config = dict(
    train_examples=15625,
    qk_norm=False,
    subsampling=4,
    width=128,
    optimizer='muon',
    lr=0.0051,
    nesterov=True,
)
Rows from block 4 of a small sound classifier, named by matrix and row number. Rows with one number belong to one neuron. Each number is 128 + 24 x the weight over its row's rms, rounded and kept within 0 to 255. All counts start at 0. Numbers have three digits each.
After each neuron's rows are labels from the 100 clips, of 14976, where the neuron reaches its largest size: "strongest on" is what is common among them. Only what is clearly more common there than usual is listed. The data: read English sentences (LibriTTS-R).
# gate: first MLP gate (model.blocks.4.ff1.gate.weight, 336x128), inputs 0-63
# fc1: first MLP up (model.blocks.4.ff1.fc1.weight, 336x128), inputs 0-63
# fc2: first MLP down (model.blocks.4.ff1.fc2.weight, 128x336, transposed), outputs 0-63

gate.283:116130111152121145122139150199146134128150090128197115100147178144094143124152106095138138143140119144098130112093103149129125102125084118168118119144137112151147133128157141112136166152130116
fc1.283:102116108169092172148122097133083096165146132128109149146147133139078110141146147115129079156130092142111165097167108095137130152112113143126093141166168122125146105113105099146102128130156123
fc2.283:107128125153148091151145117139095099122108139101126121161093122115063127130106131195160134134121134112086155108143176147134133157172151118128134123150106115100121114162084102138099140162114125
strongest on: voice: male

gate.24:123123146091132071129115109135112124164112156130165132167144135153137128118117102133126101156175178108114105135134165150134137090112128103134125131115109120127115126089122143125133110132126128
fc1.24:161155106139121126176128168148095153087125081143105149164120100122128135123162147136136115129092100126099157134127089156129116192125131152105147151129137179104162142126111151107150155133141105
fc2.24:125134128119111118149148088116114122170157126066087143091131151054170112118124144105173121121152118136105137147141113146129135115154156115114096104078168134120108140099114083154132129103147134
strongest on: voice: male

gate.328:139183125109149134119117123064093143103146135122157124099150173165102174122106099132165170113136095145155148149134148168100192178104090120088126115108164126154143120106110129133135106124129117
fc1.328:103138081154141118115116130086102141126116126107168109143115161145107152105106106083138162100109104138160144143157131168121151146129101121071130118133117137111134150116132149111115163072142095
fc2.328:149134145114185149131138161127151146156163133122122165113114152134127125158118124166126098118131078138106130165116083136102113111106104118126135097150088151169100117122115145115140119182120198
strongest on: voice: male

gate.5:128134078077097116125170136098133157104136095127111131103166099112110151100117174113126131141140119076138147154126108129133085126103142187154114169112123131160099162106134142162120093143130122
fc1.5:133130108134135182120136170141153106156134137119116115104101149135119115130130141114104113197104114144127155099106148136053152139131125100134149067107151150120157099109122103105149151077171145
fc2.5:131105144164081119079189139129145090129119098096105104141175109148121130139191132165106155146126136118153160143108148144138156106135134148114131120100133142120118137113079107160124162141125120
strongest on: voice: female

gate.22:151129145100156139142119108097116094124124177110119137119150099149136163123135153176115134094088079128111174088138114148121145136116115105122104132121127099191143117125091139147089144085118111
fc1.22:120116105115136144110129116155174132125108152119110131122130121122157101119134105098172090157086171122164171113138151080127111129154103140106155124147159115129121143164146114153134127141146107
fc2.22:120106112122159159128127119138109088145146114136129148153124132131147139149106194172117112157128145140055087121164156098142112119091109166124160113143163154174107152099142101110167113146147109
strongest on: voice: female

gate.148:160123134141145099149158100144154111162150113179122135163155111109098098095085141129128137100134139121141124096114159185131133085151115155126107126144125173147140143190156117140155141077135164
fc1.148:147111104183139120149118123155148123102162117095136114138153127139100096158124117143135137082113127152135114134157116141128094147144157150127120096147086116201136077127069135133144115118127138
fc2.148:111184136127131133092112147100136140152154159077118147131085154142139127089121129136141131098147126164101140090147173107085118154154130162123111104132140127157117115098122136130133165158143150
strongest on: voice: female

gate.246:150109114092140137073114165115111117143169163128171134154141120152121119114128128139116119068121131109158124100149191134140091114118128124125164115170171165119145127133090110144144180120098128
fc1.246:106149127122146118110058136152099113124161191138182135127136141141127136123111129148124127142124103102080130111118112125163197096105120146083104123153136160113145122158107109164084151098112141
fc2.246:140147129193180105151165112142120137106124082144107135145158093167116107079145105144159102107090144151153120164157100165100115147114156148184152160110125136159097149105132134133090137119165155
strongest on: voice: female

gate.176:128142106142078121127154166102127155138174160148178105116078129103160146139153136131146135131092134166169124111172122123102102107101102100119155144091115105129112119144124144140116118127166144
fc1.176:161146102109132111129151176086143152141125129120138105109151126117121126117154114117168141137119112167130178147167175162087121166130117136169096121137131121124086113120069129107123116134118070
fc2.176:131130126107179155125108097149123145085091146088134071095154083126141115151069144130115161115136088144127096151134132104133167141103101122120143150148135079081114141164098116140155133132094127
strongest on: voice: male

gate.41:137136126109120134173093118170150152145128127113111139102096114127189139116112113133081114127162122094114113123122126072110093139131164159133159118167106149092171126147156105149089171127155110
fc1.41:131103119120085152145091156151122170142131150122076127141125107115168153150111123129145059125119133111079102132143082122141062128121167166129132127156111134112138126123142122123096174108161111
fc2.41:083157142175129145141155130158126120116138083140129101109144133110142109138133125125119121102151075126128116135097133128136138110095084129110101136142144074159108165135109156132112117171111099
strongest on: voice: male

gate.13:095161137129118085128137082084133132118166093130088140120120117156151117124118130175102136116130149115137141155123096137110112117087127131110098096163160165108111159145136131166169128085131132
fc1.13:133170140116129102104140124100109141150131123145121149124159129152135129134107121146140127083144168102143145134163108140112070121062134136168131125141100145093139116102188164140158139129153154
fc2.13:162127112122151123128142171155122137177156135130119145117116127167141088155126098121146135150153126154136100098094097145120125089160147133132140148137099096107155140129121139154102124155149106
strongest on: voice: male

gate.276:162103158154114144133118072131137152116167138118127153151161137168126108117140089115167105103105124122111158102100133118161155129124117174156119146115131128107126154124100085139101137178127097
fc1.276:146139141089124102134161169150128090134115135156098103153111164091134140130122115112120139158142131140159127164133108153137084158124118109138174124138127089175161120108120164145145143082179107
fc2.276:145099094123113140078099131119130157121108109144122121119112132133144119142152163181109119131149098139109155094118163128112150115159179147163135121145145091125169127147114149138172133115133157
strongest on: voice: male

gate.196:089104152133120104157102118118143124122101073114085144116174094134119183104131106147128175102175124084083113107173121116111113099115133150108164141146156122114162102185114128150117130134140141
fc1.196:149179172153133130112171142140109123127177113151155104119094150123137102144150154151105086143126103128191154102139109149133129122097102082122115135176129086131136097087165117123130104136104101
fc2.196:108141138143110108098100125142149104106144118109160125124089116133149177089138154093124095118125076122180119105112104115172109147106136153142134114126111134111092100111142170122131122162118125
strongest on: voice: male

gate.45:144112134124128126128171153089123144146129110127134114162149165124127114102157065118127125107084128130132114141124102145081088137171113159085110151139158157134108141099138150119131172153102152
fc1.45:122124107118113126160079139180165109120098152120123150130130112142109152127090153130144138147128141152136165092144122129165147162115125125154139121162110142124141152112103123160140118117137122
fc2.45:148134096117122111134132177142109129109077168102167083140164118146165125130154139163112093165119115098112113137117080094129119168121085099084123152128097167139123085136144160153125119102125155
strongest on: voice: female

gate.248:109119130121143109143135120144119130117114151112135170141113119140147127113121125106094178120143147103108124140137190111126108173133113119082128118153140139126093140160133178109093127128149110
fc1.248:120118138123125087115123130156155123164182119137162085106176119114079127116113113129101086120147116150154121129155092108156094162159144127109174125168120112158128134142158128129117103135156164
fc2.248:123110116109117110119086112134144098135041127091080133111105128117124162132130096105125108122106141146074167135089144142113089138100146125105097146146103105122091091139126116142135082146133132
strongest on: voice: male

gate.209:142154146121130131118123142127146121097125140123123093116093174117135109125133150136110115156091139134120182122103127127133168115108125153101141091156195139143090179147096152206137149112131162
fc1.209:109129140167149101152114130127102127125133125089118110138143067125125165126090104066131129156089108125104164141121147175094118100138121161092137114144104142119134153129105115136165101157159106
fc2.209:126121106056128096085214146107161133154112114104121131138162123089132106128169143113143150096147112123119150102149169155121112118134118161141125127087139117132158126141107189137139118122139129
strongest on: voice: female

gate.215:162156119113148162131123125117133124092130155137177145145116146133131143127116086134085145144121128111163110084136152130110116139162111108141151134140041142104164101117115091109100129109081159
fc1.215:132093147138143149063129157111156155165115110144134115106109145114147100099107153123150101111136110134155132174130121114145139162115158159134123140124128129100114146144136108111144141125182133
fc2.215:157110105145119102103147095136137152126103107119124124113119142113122153123089142142153116111139136144153113136225148142148109122136142101137131128182150115164136146108143140141093117107168095
strongest on: voice: male

gate.163:114146163128121067159148186124089103130145116130143082149152126157132117119130138134163078095126090128144141124126147162154135178117098148135109113125093088181084141140141093156117127114148108
fc1.163:128164115165103159126139141099109102113138166176137116073129137128102150169102118158085105140161127128202109122182099102140111133129102131132113125143133118134120114118167115143138129130157087
fc2.163:128143081138161071142103129127160094118168159102129116109125113119119132115122150139194112147163142151095058131156171145105151130164179128126134136127143107078118133145096147164125102142115125
strongest on: voice: male

gate.335:125172106104149134137093111140138112099128138119165105149148142106102158123101156082155129142154101151133147108091093123153110181119172124160118102165155181114145113085136107111131119110122120
fc1.335:168114166131156105142157132109148101123122125141118140153128132141142136097111099162106149105111143131111110147161184133098132080131084140122140140103111066115124139147125139140149170126159157
fc2.335:137106122140081149088143152114127096154147096154122148120097129133140100125121106131146112111152119153087100090134105140144182170112127111130125135094136148145200095119163159051154118152127140
strongest on: voice: male

gate.4:148125099146123158159129118183153163112135126141138117096137141151117133085132089138156156140099137147164122081127116137146153121137063104142114135115133147127139102096146056158129115069157149
fc1.4:139122158152176120129114186105096109080127144141113176116117116127140140113128121085108103145103128120092149171155118157090114126078097119122152156115125158179108129140127189151121108129135152
fc2.4:154152137150153128148166143100151101138083082174144156100109123065141118112162117158118153134107118122145116115094103120083157191130109126104125116162145120123125119124092116130138114113146168
strongest on: voice: female

gate.198:156138126117161096131142133136133104101161126104174115106107138135094145130112121155148109110159088133105113110145190129164077132117108171129114167102128152103130125127152131105131127122127146
fc1.198:173155119121149105121115125123139141104119175077135180202102089109136124124132183126164120117128127135109100096108131174132131101168130147124110112115102089129123128140172114136147136132137140
fc2.198:094111159115131098128174155129085123119111150106162137120113132116127112121100137125104075117125103109125108109145126097120141104148084089109137107123135114128098158088151133148132121148167107
strongest on: voice: female

gate.284:121139113159127127131093129131195123143115081112126140099136065130104120132112124106143083078111132103125129146095102134135104124126105111101143134128133119120161130152114098114151143144125160
fc1.284:119155129128090139133101110107119140139113123110122156138158107212147142082104132099100094148118152098113135123150107130134175154157138128136132091099120133141158100143167116142124091123145104
fc2.284:166147119140153206141119072146150124075113157140141084112122117122113163128134126154165091127140149148133125135115122146111131105083146121133120135100129129143077111145137151142121119153118131
strongest on: voice: female

gate.253:148124127159190128108125134105147132095095129161166111096085176127094138157162133145119102129126148130155151131095131095162121169115188134171126156097135099135063148105097135135084125094150177
fc1.253:128189139124091154145182111142104123146114141115111119131115171099082150124091120097135081139166117098141110122139078144111121137174096110158106119107151140135126144129120171102133071113116154
fc2.253:104134132139121113166138096153145152114114157077109145127124118141133131155156107183144131122136112095103146140116129132107119132147056122101097145145131100078152129157134145101146159147133134
strongest on: voice: male

gate.239:120144184094157122071128124103109113137111149120149129132147107134127102147107146119089138098124120111061127145111133122149160128125122108129145098168150087114158153135187083150099120101137122
fc1.239:142141198120139152042115130102112144131137084149088112158146106089116098129129151148118122126124130121104107144111132130097135194097119135162124136095172110095130143176117130159140145106151101
fc2.239:115129105144086153176105126137099180182147123140122097162106120128133112116163093126160137121114132108152116098097126131136112153149157092116098131135128119128143135140159129134119161114103206
strongest on: voice: female

gate.332:119127118080119114129166107134139134186095129124085135149170122154109150142107155114119093101182106099093116118110154113104120118142160113075115135135150106061141140124145110104119154139119118
fc1.332:125139064091122108104176118118118150156139151117109117128193129088118099165091149117158109105160124104126138135129082113128139136133134119123124118119106120125122152106160127072139114115126120
fc2.332:186094140135140110114139173142159136115090132141093130143100122132129108129118104093099123146095175137105096072124091101077135145123115125132118124127114131144107111131139074145121132115150137
strongest on: voice: male

gate.39:112139105145087146152138124185117121127156100168124131158133132097166148122100175145119134133121100135134120143152145120076116119116121091161126143109184092093126084129122170113071124092107140
fc1.39:133172110156091152115099108133136110102156114116146098104132065121130113160080120135111164143128164122160124183139107147132113076147166105160145139120147141122145151083139187095114152153115140
fc2.39:108128072099127162136175200150117099110141087146141125165095138150117128105136118128129150129086153126130143109150099100128146172177097123107121147113129112140133150171119112145139118156093117
strongest on: voice: male

gate.240:148109168199101121082134126121112115125151154102144101168126124140083109190136144164104147127146121151122115136123138149130115129105148099110082115102123119107123104162095104086123145141115151
fc1.240:082103128182120112092111135117112127165108131082103132131132134138155189181089106122111127095150126141132102141108104109159133100099116119079137139076140118156103117139130132128145163156086150
fc2.240:126103118127140140155136164113122120131093123180119112108098101135132151165152143089154113155131168138120101138170096107145119155106107184187150149099152125139114123113171105115114121154144101
strongest on: voice: male

gate.50:134106154105190152120132103115158180167166133121141148131132156111122144106132090156090091122095092109157146122100128117105132152111071107167117128139123145126129146147110174141139130169127108
fc1.50:114088150148142131128212130082108118074149116121123114149118125130160138122143099133122132092126135125144134095147131164133126096096133149099104139134126166159124149146152115153131117135091127
fc2.50:132115160155102126091112114104126160122163154123143122187139127129138105135095092139135165141138172112136128152125144084111140101157164150092150164089141107145131106167176170138116149129136165
strongest on: voice: male

gate.106:167130150127156130134148143126137172136117127149144161136096151127100113062119118168152080075151049119119145106145132166107143171115129145127112123118119138132157126139076150138107143125121124
fc1.106:112121140103131107138113104169134098115125146086145112066126102130163130140159195086134112154090181181131128127122143107128097133137119132140110149105114137133138101129165139139116132137113119
fc2.106:116132127132095128114121093150087142166114108117133120105126158152153131127144112138120146151116128165089116144153129178184141093140079156138168118157115148165096169100153134133113157103113142
strongest on: voice: male

gate.211:112145120132099148101155121145130091100164132101134136129155161097093112111133132110138121080139127134108114137102126120132096091106108142148131116127133120138128131116129113124131150150102171
fc1.211:092169107145107130128156122139147135119170151138104127155135160101128131121154117118117125096130111112153155142157099095135128093109107130102110130126088128131161162134134138110092098126161120
fc2.211:153133181089094078143086104128113124106108147133130114141099110144129126144131104137160101165139127134124181099126136116106127137098091117141121092100139133132094127136116121149127131113122123
strongest on: voice: male

gate.325:122153126113134153148133170100149114133148144147123104160116153188119132092170142140115128131086118092140129164142131131153113115120122135105093153102119137144145137080115143124160113163132116
fc1.325:132153114128125130097146151108116111130101113150132155136122072166172147150132119166177129136121158126122168116112143164126126153141139072097118123081164128163128120115141141123133119100124106
fc2.325:107128156147169081138151169120112149175080149140146146159092110112162089143146126124118155184175132155140164124141114094129145158134169101126113117173138143122140139164134109108122110093153119
strongest on: voice: male

gate.281:130179091111074128127129166171136146140154101139158111151168094117103183097126127126131138117145143137104118131075129113134152132164113165091131134108131129104109129142132109089121165127188136
fc1.281:147145144112141089121120138078084154115097142111128130106112122120136150124159168107112136127087126130105117118139142142158104178085112120162105093136140126122169171131093155163109130120105149
fc2.281:108123121119111168068097125148126114139140175164130094149157149141149076118161162100080098167140152098124082124134141148140093121117114140141083134117091113143116101103161168120153118126123091
strongest on: voice: male

gate.334:159133114180172105125110133104136127099163119129124126109114125153124108149123091144143134109129192098138153145156154153119132182144121130172102139145094176103091141094146154147116143133144106
fc1.334:166145098147145111115129161143124103097148128163141109136112146143105105119102101078114110134134156099089133184138148160140066140107138145146162154144118151126145130110094106148097092127144115
fc2.334:160173135116093089160146111145124093142167122159128093095104105114129120158112114142146138143143112128145146162123112148139121098147157147124103168107119178100158129111137126095119164131090142
strongest on: voice: male

gate.205:163137147103132094112117151132156152131135154124146082101172121093159095153111102119157112093152106121129153143103115154092126140159128153133149122139153080126107158089159139126126134131154126
fc1.205:134132108107140093162094131122153110119110134123128144098111154117122090158154142139175122104156170131122113128129115138117121195147137148141112092094121117102131126132144116131095114096130134
fc2.205:113149159156129154134179126108090135142100152100091115095088129117114164115169166074137140122094123161129152125104138117075122141111114145132110114113120163154139138167133116136136135105084124
strongest on: voice: male

gate.101:086138093159108115118114100127158150130109104133158129093128084138093083096118095140129133165139170114156084177129103185156151112119127134124139126132105088138173144137130109107167130107125128
fc1.101:140102173079162147104129111085112105139122140120090204098113146130159135137154122115156116141107146127139136132106161088129083121108124141164118112156188186135134157117105139150077133159118121
fc2.101:129077096134146130125085091177155134146147145116108110124174135126123136106148113177112159097140105126131109140101075139142160158167158168089107116112141126156129119118056143119137131109116155
strongest on: voice: female

gate.23:116155067118142129115157126137107141079142134121143103173097117155144153160121133175136103091106147112120135099092123134147123145119163175096119121122113131118097154150146120099135122111158114
fc1.23:118167135090127143166100146147094132139157123116146122145112135117085100157121174149158109129105161100142108096117144127109124110125115150092068119141109112121123144075135079137123124116118101
fc2.23:118113130078121171102146135094169152130102144094142108125126137129138104123137145137135147119121101119117115106150149117081162120116167090094114091135098096114092126139119146136143113170143103
strongest on: voice: female

gate.172:155124166143099145131120159126167150139139154163151178133131134154135123104135138112137135124129076121150150118107117144116119188115095139146116167147119113119174112111138092116101166082132116
fc1.172:117103100115135133149155122175127143141159094136122092134133119109059156120106142123161102122159167137101135120146083131128138154167145088152152095107113114157128143131115117116186118145142115
fc2.172:127166093084092152105136164134113185102114110161139106130121116124140135150051143146150104111114087122119087149104143088142125093159167135116115124127092091102130124148102149096112120123159143
strongest on: voice: male

gate.308:122129106111121130113169160144156132138155154130094119076112089157144107112110100142196150098139105143085125148160147112164135153085121138102139108128121159131122099108165170140127165144144082
fc1.308:157145124099170134140138107140129154126071116115144153146148148105144128105167132125116101098093165124143163164107150126132109147135141194132144105104066115150150170121081117126146146141125125
fc2.308:129127151097147181100137162130135137129139130107125121124131125132133130110118088163091134107132133107119148120125134100140106138186133164103120135135114068148104075082195117116131127125137120
strongest on: voice: male

gate.117:139146129136154148107137135162144129147142127131110155166104181129160135128106142191074110161113118131106119152121086141121111128112149138125122113110109143123134153127091173132127131125119166
fc1.117:131124150126089110151096126131120087125116106126102142114145136123116118155144111131133143094148191155117133112104115170146088081115153127144142153123132176152163143132095119137170124109125121
fc2.117:043130161104109123146084116128134137170113084124121143143134139103152153086110118146099112110172148121158120114171123125116158129097126094120099080117126120079179147141131125086135128168120132
strongest on: voice: male

gate.46:095161102117097118154105170122144117118117100109149140107124121135145137127154140121130118154163101129152138138114158141129066095124085129125130128131112170091095142175128183099126156116116151
fc1.46:117156084144091111107136140136165103126164116115138135148164080133139129168143132085150143144137130150072136093124121112160186133100138107084128118102122125172101103142098149138139162125123126
fc2.46:095124160132091113116156098132080109107154130136140127150102121161097080143122124146148098131103147126147104133125101160132122128157171118132096111113145119164103107082165116116123139140142076
strongest on: voice: male

gate.295:134112109122083148138130144144149114103097112118108121136143100114075129163135105100084140133147093162153157099116084144159108110160129146131134170101142171132172165085180150134127149093157109
fc1.295:094073111125119144132141098115138142137158119140139121141160123110133106122179147138132107110124133121126156136161079057167133110172138128124135157132143098113101099151165099076120146165159161
fc2.295:129129099138134127158123167140093106102157093133110138129125120155082071111106108111114116137121140125113145136133141104136141208117133163147166124137144157066127146123133110115157174088104086
strongest on: voice: male

gate.185:110142131089141127147134108122150146105132119147123119102116135138142129150152083107149089100126145104086164083129087125092130186143098120140120134126115128152160126148196101137153139137139106
fc1.185:117138148177128137124140149134150118111120118115135096088130150148190151114118114118126130151136114133176132166082152129141115120153102142136158133112136137098151101080099130156143119105122155
fc2.185:175154094113130088162142127144122134143104076095129138146140138074151113147114114093158135121099147135130114122152099136137118105139128145087092177133130087140131138148133122094147130139094107
strongest on: voice: male

gate.134:137136155138136086100063114165131125137078133099146118142160103132172165112116110122126137111133108104064112085127158130147093121128160141124150127153121139135136130122144120145135156160152159
fc1.134:153134108140130104111124120153144146124099139158120154155166112110153131165111115145143126116167160143084107082128126117093111099120099149136096117173103087115153124134097158112148110149149149
fc2.134:134153115126120142144088140159146125133183132154128185096123133118156122161151131118117129171142126136133123137143123161190159096107161109111126119151109120151169139100133119148174107127169101
strongest on: voice: male