{
  "arch": "conformer",
  "model": "sound classifier",
  "dataset": "read English sentences (LibriTTS-R)",
  "train_examples": 15625,
  "gain_aug_db": 10,
  "n_mels": 64,
  "hop_length": 160,
  "input": "log_mel",
  "spec_augment": false,
  "win_length": 400,
  "targets": ["voice"],
  "num_classes": 2,
  "norm": "layernorm",
  "hidden_act": "swiglu",
  "mlp_ratio": 2.67,
  "head_dim": 64,
  "fused_qkv": true,
  "qk_norm": false,
  "layer_scale_init": 0.01,
  "inner_norm": false,
  "subsampling": 4,
  "layers": 8,
  "width": 128,
  "positions": "sincos",
  "kernel_size": 31,
  "mixing": "cutmix",
  "loss": "cross_entropy",
  "init": "torch_default",
  "residual_init": "none",
  "optimizer": "muon",
  "muon_scale": "match_rms_adamw",
  "learning_rate": 0.0051,
  "momentum": 0.95,
  "nesterov": true,
  "orthogonalizer": "newton_schulz_5",
  "adamw_lr_other_params": 0.0013,
  "max_steps": 12800,
  "batch_size": 64,
  "epochs": 52.4,
  "lr_schedule": "cosine",
  "final_lr_fraction": 0,
  "warmup_steps": 380,
  "weight_decay": 0.03,
  "adamw_weight_decay_other_params": 0.01
}
Rows from block 2 of a small sound classifier, named by matrix and row number. Rows with one number belong to one neuron. Each number is 500 + 25 x the weight over its row's rms, rounded and kept within 0 to 999. All counts start at 0. Numbers have three digits each. After the name is the row's rms in percent of the matrix's.
Before each neuron's rows are labels from the 100 clips, of 14976, where the neuron reaches its largest size: "strongest on" is what is common among them; "loudest" is the band of the loudest frequency at the time of the peak. Only what is clearly more common there than usual is listed. The data: read English sentences (LibriTTS-R).
# gate: second MLP gate (model.blocks.2.mlp.gate.weight, 336x128), inputs 0-42
# fc1: second MLP up (model.blocks.2.mlp.fc1.weight, 336x128), inputs 0-42
# fc2: second MLP down (model.blocks.2.mlp.fc2.weight, 128x336, transposed), outputs 0-42

strongest on: voice: male
loudest: 4000 to 8000 Hz
gate.204 034:503484547506496526528507462499485485487508535504580487540469524543515456507532480488501503492550509508470503490481484451523520535
fc1.204 038:493498490486512490487502512485497495485464513514431527503499523530506513502489499479495471514500503474483520538495522505478480492
fc2.204 042:499534496516491481467474535516470538474555533484523505517523514479543492531451504497473481430509463503543503492475473530476465502

strongest on: voice: male
loudest: 4000 to 8000 Hz; 2000 to 4000 Hz
gate.254 056:511484501502501512475503503550516475538526470488531526522460475510463572493498501513508472523447441478528502491492482505526493506
fc1.254 065:466519525500495477523491542480466554476487523485482464469520556464513448495477525532478534483511522512476485494495505491494520518
fc2.254 057:543437491452496446510496496496494520494495498467492489503488530498510508520517532501492523448501507465502500486494460518543527492

strongest on: voice: male
loudest: 250 to 500 Hz; 500 to 1000 Hz
gate.72 058:436509445458467493545502481499501480520490492516515547462506539504516544481484481545485488508540461515459484479481491441554536519
fc1.72 055:477468448470489486518526486497491502481526518565496512466509538508508549468445527516534474529492504530480490471478508450545494490
fc2.72 068:515515514467509496458500521512515489494484479486496523505536502516482519475507479482533486536455517517480488477438476554452481452

strongest on: voice: female
loudest: 250 to 500 Hz
gate.21 105:543518525507497536467507470475494506538516511486485494475497514472506499512455547503483489482494473462460474499487547465495518471
fc1.21 107:525479483565474484503542465484512489541490540488453492508460497498447496491503493487521491534497480494516527548545505519484495483
fc2.21 095:474520496490455512507482504534498496544482503527506487475512477468527499474526461516528499530514485536479488492488481508510526497

strongest on: voice: female
loudest: 250 to 500 Hz
gate.301 097:506494576518516537452484507487560500499452509481516526490497480513531527488555475465451482497495485502514532498475500494498522492
fc1.301 098:541458476517517524543525462522521475522491503513491522522569464478501475469481503465469486541474485505486450514521500480500467500
fc2.301 106:497489512490514505519459491504516493503470517527544508495481437496532533491501508468469461554469544512522513529506455520458504477

strongest on: voice: female
loudest: 500 to 1000 Hz; 250 to 500 Hz
gate.287 053:513510537495520496528511509494509512494489518517504555446504531496442564513496496500531436515475512528505461485525482486495493504
fc1.287 061:485502499481539523491513532473525520538491477484550517488470499542506514507502487482519483509513501484509464477487501497461492518
fc2.287 061:533527486507506528529488513521473511513549505474495491531531477500561437498495514518479456455518510416472491493521480502456469486

strongest on: voice: female
loudest: 250 to 500 Hz
gate.294 097:527500515480524495532523494487545511520461534448476516469506478517494560521489508543485491510477512519470508465509506473498470507
fc1.294 107:484503484519528483473517454451501510493496506466497555492451513430481478545505515467499470536536467479495497546479505473495498522
fc2.294 105:533535496436493523478510473514505537519515472502515528473523466521481507500505490532543471448525490523504522462485455483515525493

strongest on: voice: female
loudest: 250 to 500 Hz
gate.63 174:520487488491506598524548478491506499502476515515513473480471513420499493530559520515483506529499514462514492523520478524505497506
fc1.63 171:478477510462466525498505499516492537476519518537495509496493488498522505514483470483480508522497493500512506510492532502509492463
fc2.63 142:540510496475477423471493508500481497506497474498499528522541452493499534490560502509488452538519516486511560528504524514549526515

strongest on: voice: female
loudest: 4000 to 8000 Hz
gate.275 016:487499442501526498491501479527496491476504490517515496520511489533471512484454495455520454504495466537459485527496494482476503475
fc1.275 016:465494515494483496477516509480469540500491511529496472489504477537478534481524543509492479445496484499464524478528474507477507479
fc2.275 017:522501482472486499493518487447499494550488538479453515491518512521515487498507517449519529536527462509456526563469530516492501460

strongest on: voice: female
loudest: 250 to 500 Hz
gate.324 109:464501470485488505510505450527537459520489466511518482491504504515503489464481520477514498500506512459556521449467531482553490499
fc1.324 097:478459454514486512478499492528501506511507482518494483496492481535503552474502517452501508499465509474534535510447530456506497489
fc2.324 114:553504486492468467492478484511482538475502497486526483461505527509508508501474501468525509521505472480519550493453504494511495526

strongest on: voice: female
loudest: 500 to 1000 Hz
gate.119 100:528508538513487480483552537503491526501549510550530494515471490481533501532519514499437512485515478532517514557484488479475522449
fc1.119 098:507538522489503541518519546501469501497519545528513516492513489492463525484460470495462499507512533524543488464485513473446513531
fc2.119 100:531562486446455506508512499515552482460474487485514541505452474517475501494473553490518505513552486557468489488538475509461537435

strongest on: voice: female
loudest: 250 to 500 Hz
gate.310 159:482500490466503483417450486526501492506505487465509496475506479515526483488476515468494504485493474531495544498534532547511498524
fc1.310 153:511492516470469471440501509514470502501532473450541466474502506519533487492495498486472533497498510510488524487509538527469506514
fc2.310 151:505493464531508476519534486520519470528490491504512493531519523486510498486556496469485486509500492499500472498440488478488510510

strongest on: voice: female
loudest: 500 to 1000 Hz
gate.168 164:514484503504507548490531504508524499520492509491480495445530473523532477453506535516528495485499536434508480524514470450514499478
fc1.168 138:439495487534453518477512500491509437517502444548539479506517524478478512486498492476494511505494483468494493498520453531467459519
fc2.168 138:499459484485441466440497528476474482527539509506490476492459490493524512515499498470491518510471518487467501446489524537486468516

strongest on: voice: female
loudest: 500 to 1000 Hz
gate.248 157:469517459538472544480522478494518490495462513517491462540516468476502534500510450473548457454514488457517455510462505483496473509
fc1.248 152:519500538463499504513483500504531494520572513504497473503521557536499490557516523465505539517511496532524536488516445495489473505
fc2.248 146:472529494496518493534492510492524524495535567503503487472510532535497515467505508517514440487493490486467481493487531536490511484

strongest on: voice: female
loudest: 250 to 500 Hz
gate.61 138:524497503467465546492501471535508485533474480480492506516535471476472484549476505497475494474471529513461473516481479473473494465
fc1.61 155:518475515501500526500521476507534525494473533518478507507508491470475445528500537485434526501454526521524530519502493503502493482
fc2.61 135:518540479521476548482529509476497472515451527486475502487481489483474510512457506486548498517502473542475545495487524479509471501

strongest on: voice: female
loudest: 250 to 500 Hz
gate.196 163:519491501505542514512488528509468478477512488506515502456491512551550507492500508520515498532442481484497515455491514488512490476
fc1.196 151:570492550476478515502527441503528470518495539533522480516484520463457493476474496503480529478518518481464468516493511488471491520
fc2.196 152:497503483506520483522506482532512537564478502524509467457483548499485489507488519490484479521502520478488521491515517476486520512

strongest on: voice: female
loudest: 250 to 500 Hz; 500 to 1000 Hz
gate.128 095:528506456502527514530485483525525451512468531536502443465443460518512459526543514508486527517506519503482537475520477503539456510
fc1.128 106:482488503511478533515547450502528465490536504470512518478529494495534488480538520516472506532523489459453457468468519507490491492
fc2.128 111:527497525502476512484525513561528478509500502484491488534505536527538558580505511512495505509520541483489485469492517520468455464

strongest on: voice: female
loudest: 500 to 1000 Hz
gate.259 016:523475498537518528500509463516479476505526499501504476518500494497537518474505499525449506529497475522524557504506483468485505456
fc1.259 020:523507511520535503493511459513498489496497472472503500494492556518478491491476482526530544466485512562512466476479493527473500535
fc2.259 022:503506510503524478511486511523494512583503493514502460536510505507473507552511510493499489506515526557488503536507485554507460506

strongest on: voice: female
loudest: 250 to 500 Hz
gate.132 017:518545500522502513523464519513492540481552504517512460468452575454493470488545531496483544479510462518504519473492439527489485496
fc1.132 017:520475511525471472529499516488527523476488493482483480519482522464493494455502524540517528491502486498449503525434478480526516530
fc2.132 019:445525501484536534499478539505536549493500480507481540473552531478522531512505497506500476497486514489566497486486488509481500504

strongest on: voice: female
loudest: 500 to 1000 Hz
gate.56 114:489493488503458488494498474470506480475500473500532459479493494510509474545454510527477530501538453494533485512480483504510509457
fc1.56 124:527491486544515521503508535537498488510520542493486505484527509520512533522520445477521508480488539492493469492537504539504470569
fc2.56 115:498466501478471475545469480477493473557485510511499539481523506508496474488500483560470510490508491546501493485558511491541486512

strongest on: voice: female
loudest: 250 to 500 Hz
gate.133 029:518512543499500489549477507487500506509569483487535458534462525533518532454561506505508471467482514486519500542474508509513499492
fc1.133 038:513481478494512507499513489456559476491477460482491516492466495524499510445446513478482550496502480530496520504502425530506491546
fc2.133 043:484556514461502482539534496523490494517496484505466501503463468487520463453473494511489545499505490483487474452527574522487517528

strongest on: voice: female
loudest: 250 to 500 Hz
gate.54 083:487500502539483508507490515518482469497569523469491489479479520515497502441499507540489508476466515491482517487465528507508531508
fc1.54 075:504501508484511481451520500480515573540475484530530499523555481489465516510477482510487526524522501526458498522467508505537520492
fc2.54 087:513533477532458520499455476512540510453504536492516505511487509524517518505510514511459463515537455485493478483476502533487461489

strongest on: voice: female
loudest: 500 to 1000 Hz
gate.67 173:559497498581472491488501517525533492487461499546502479518495537509528523516513513502524488511529519495518473492474547487512502509
fc1.67 156:535456543549465499526498485489493489517495487495479492511504502472540486489490488490508495512544460551492481533473529516486512523
fc2.67 151:484455494526520505495543503478505515571509500512506498522472469490506505462573516475477547508491508465508498556489495489556466532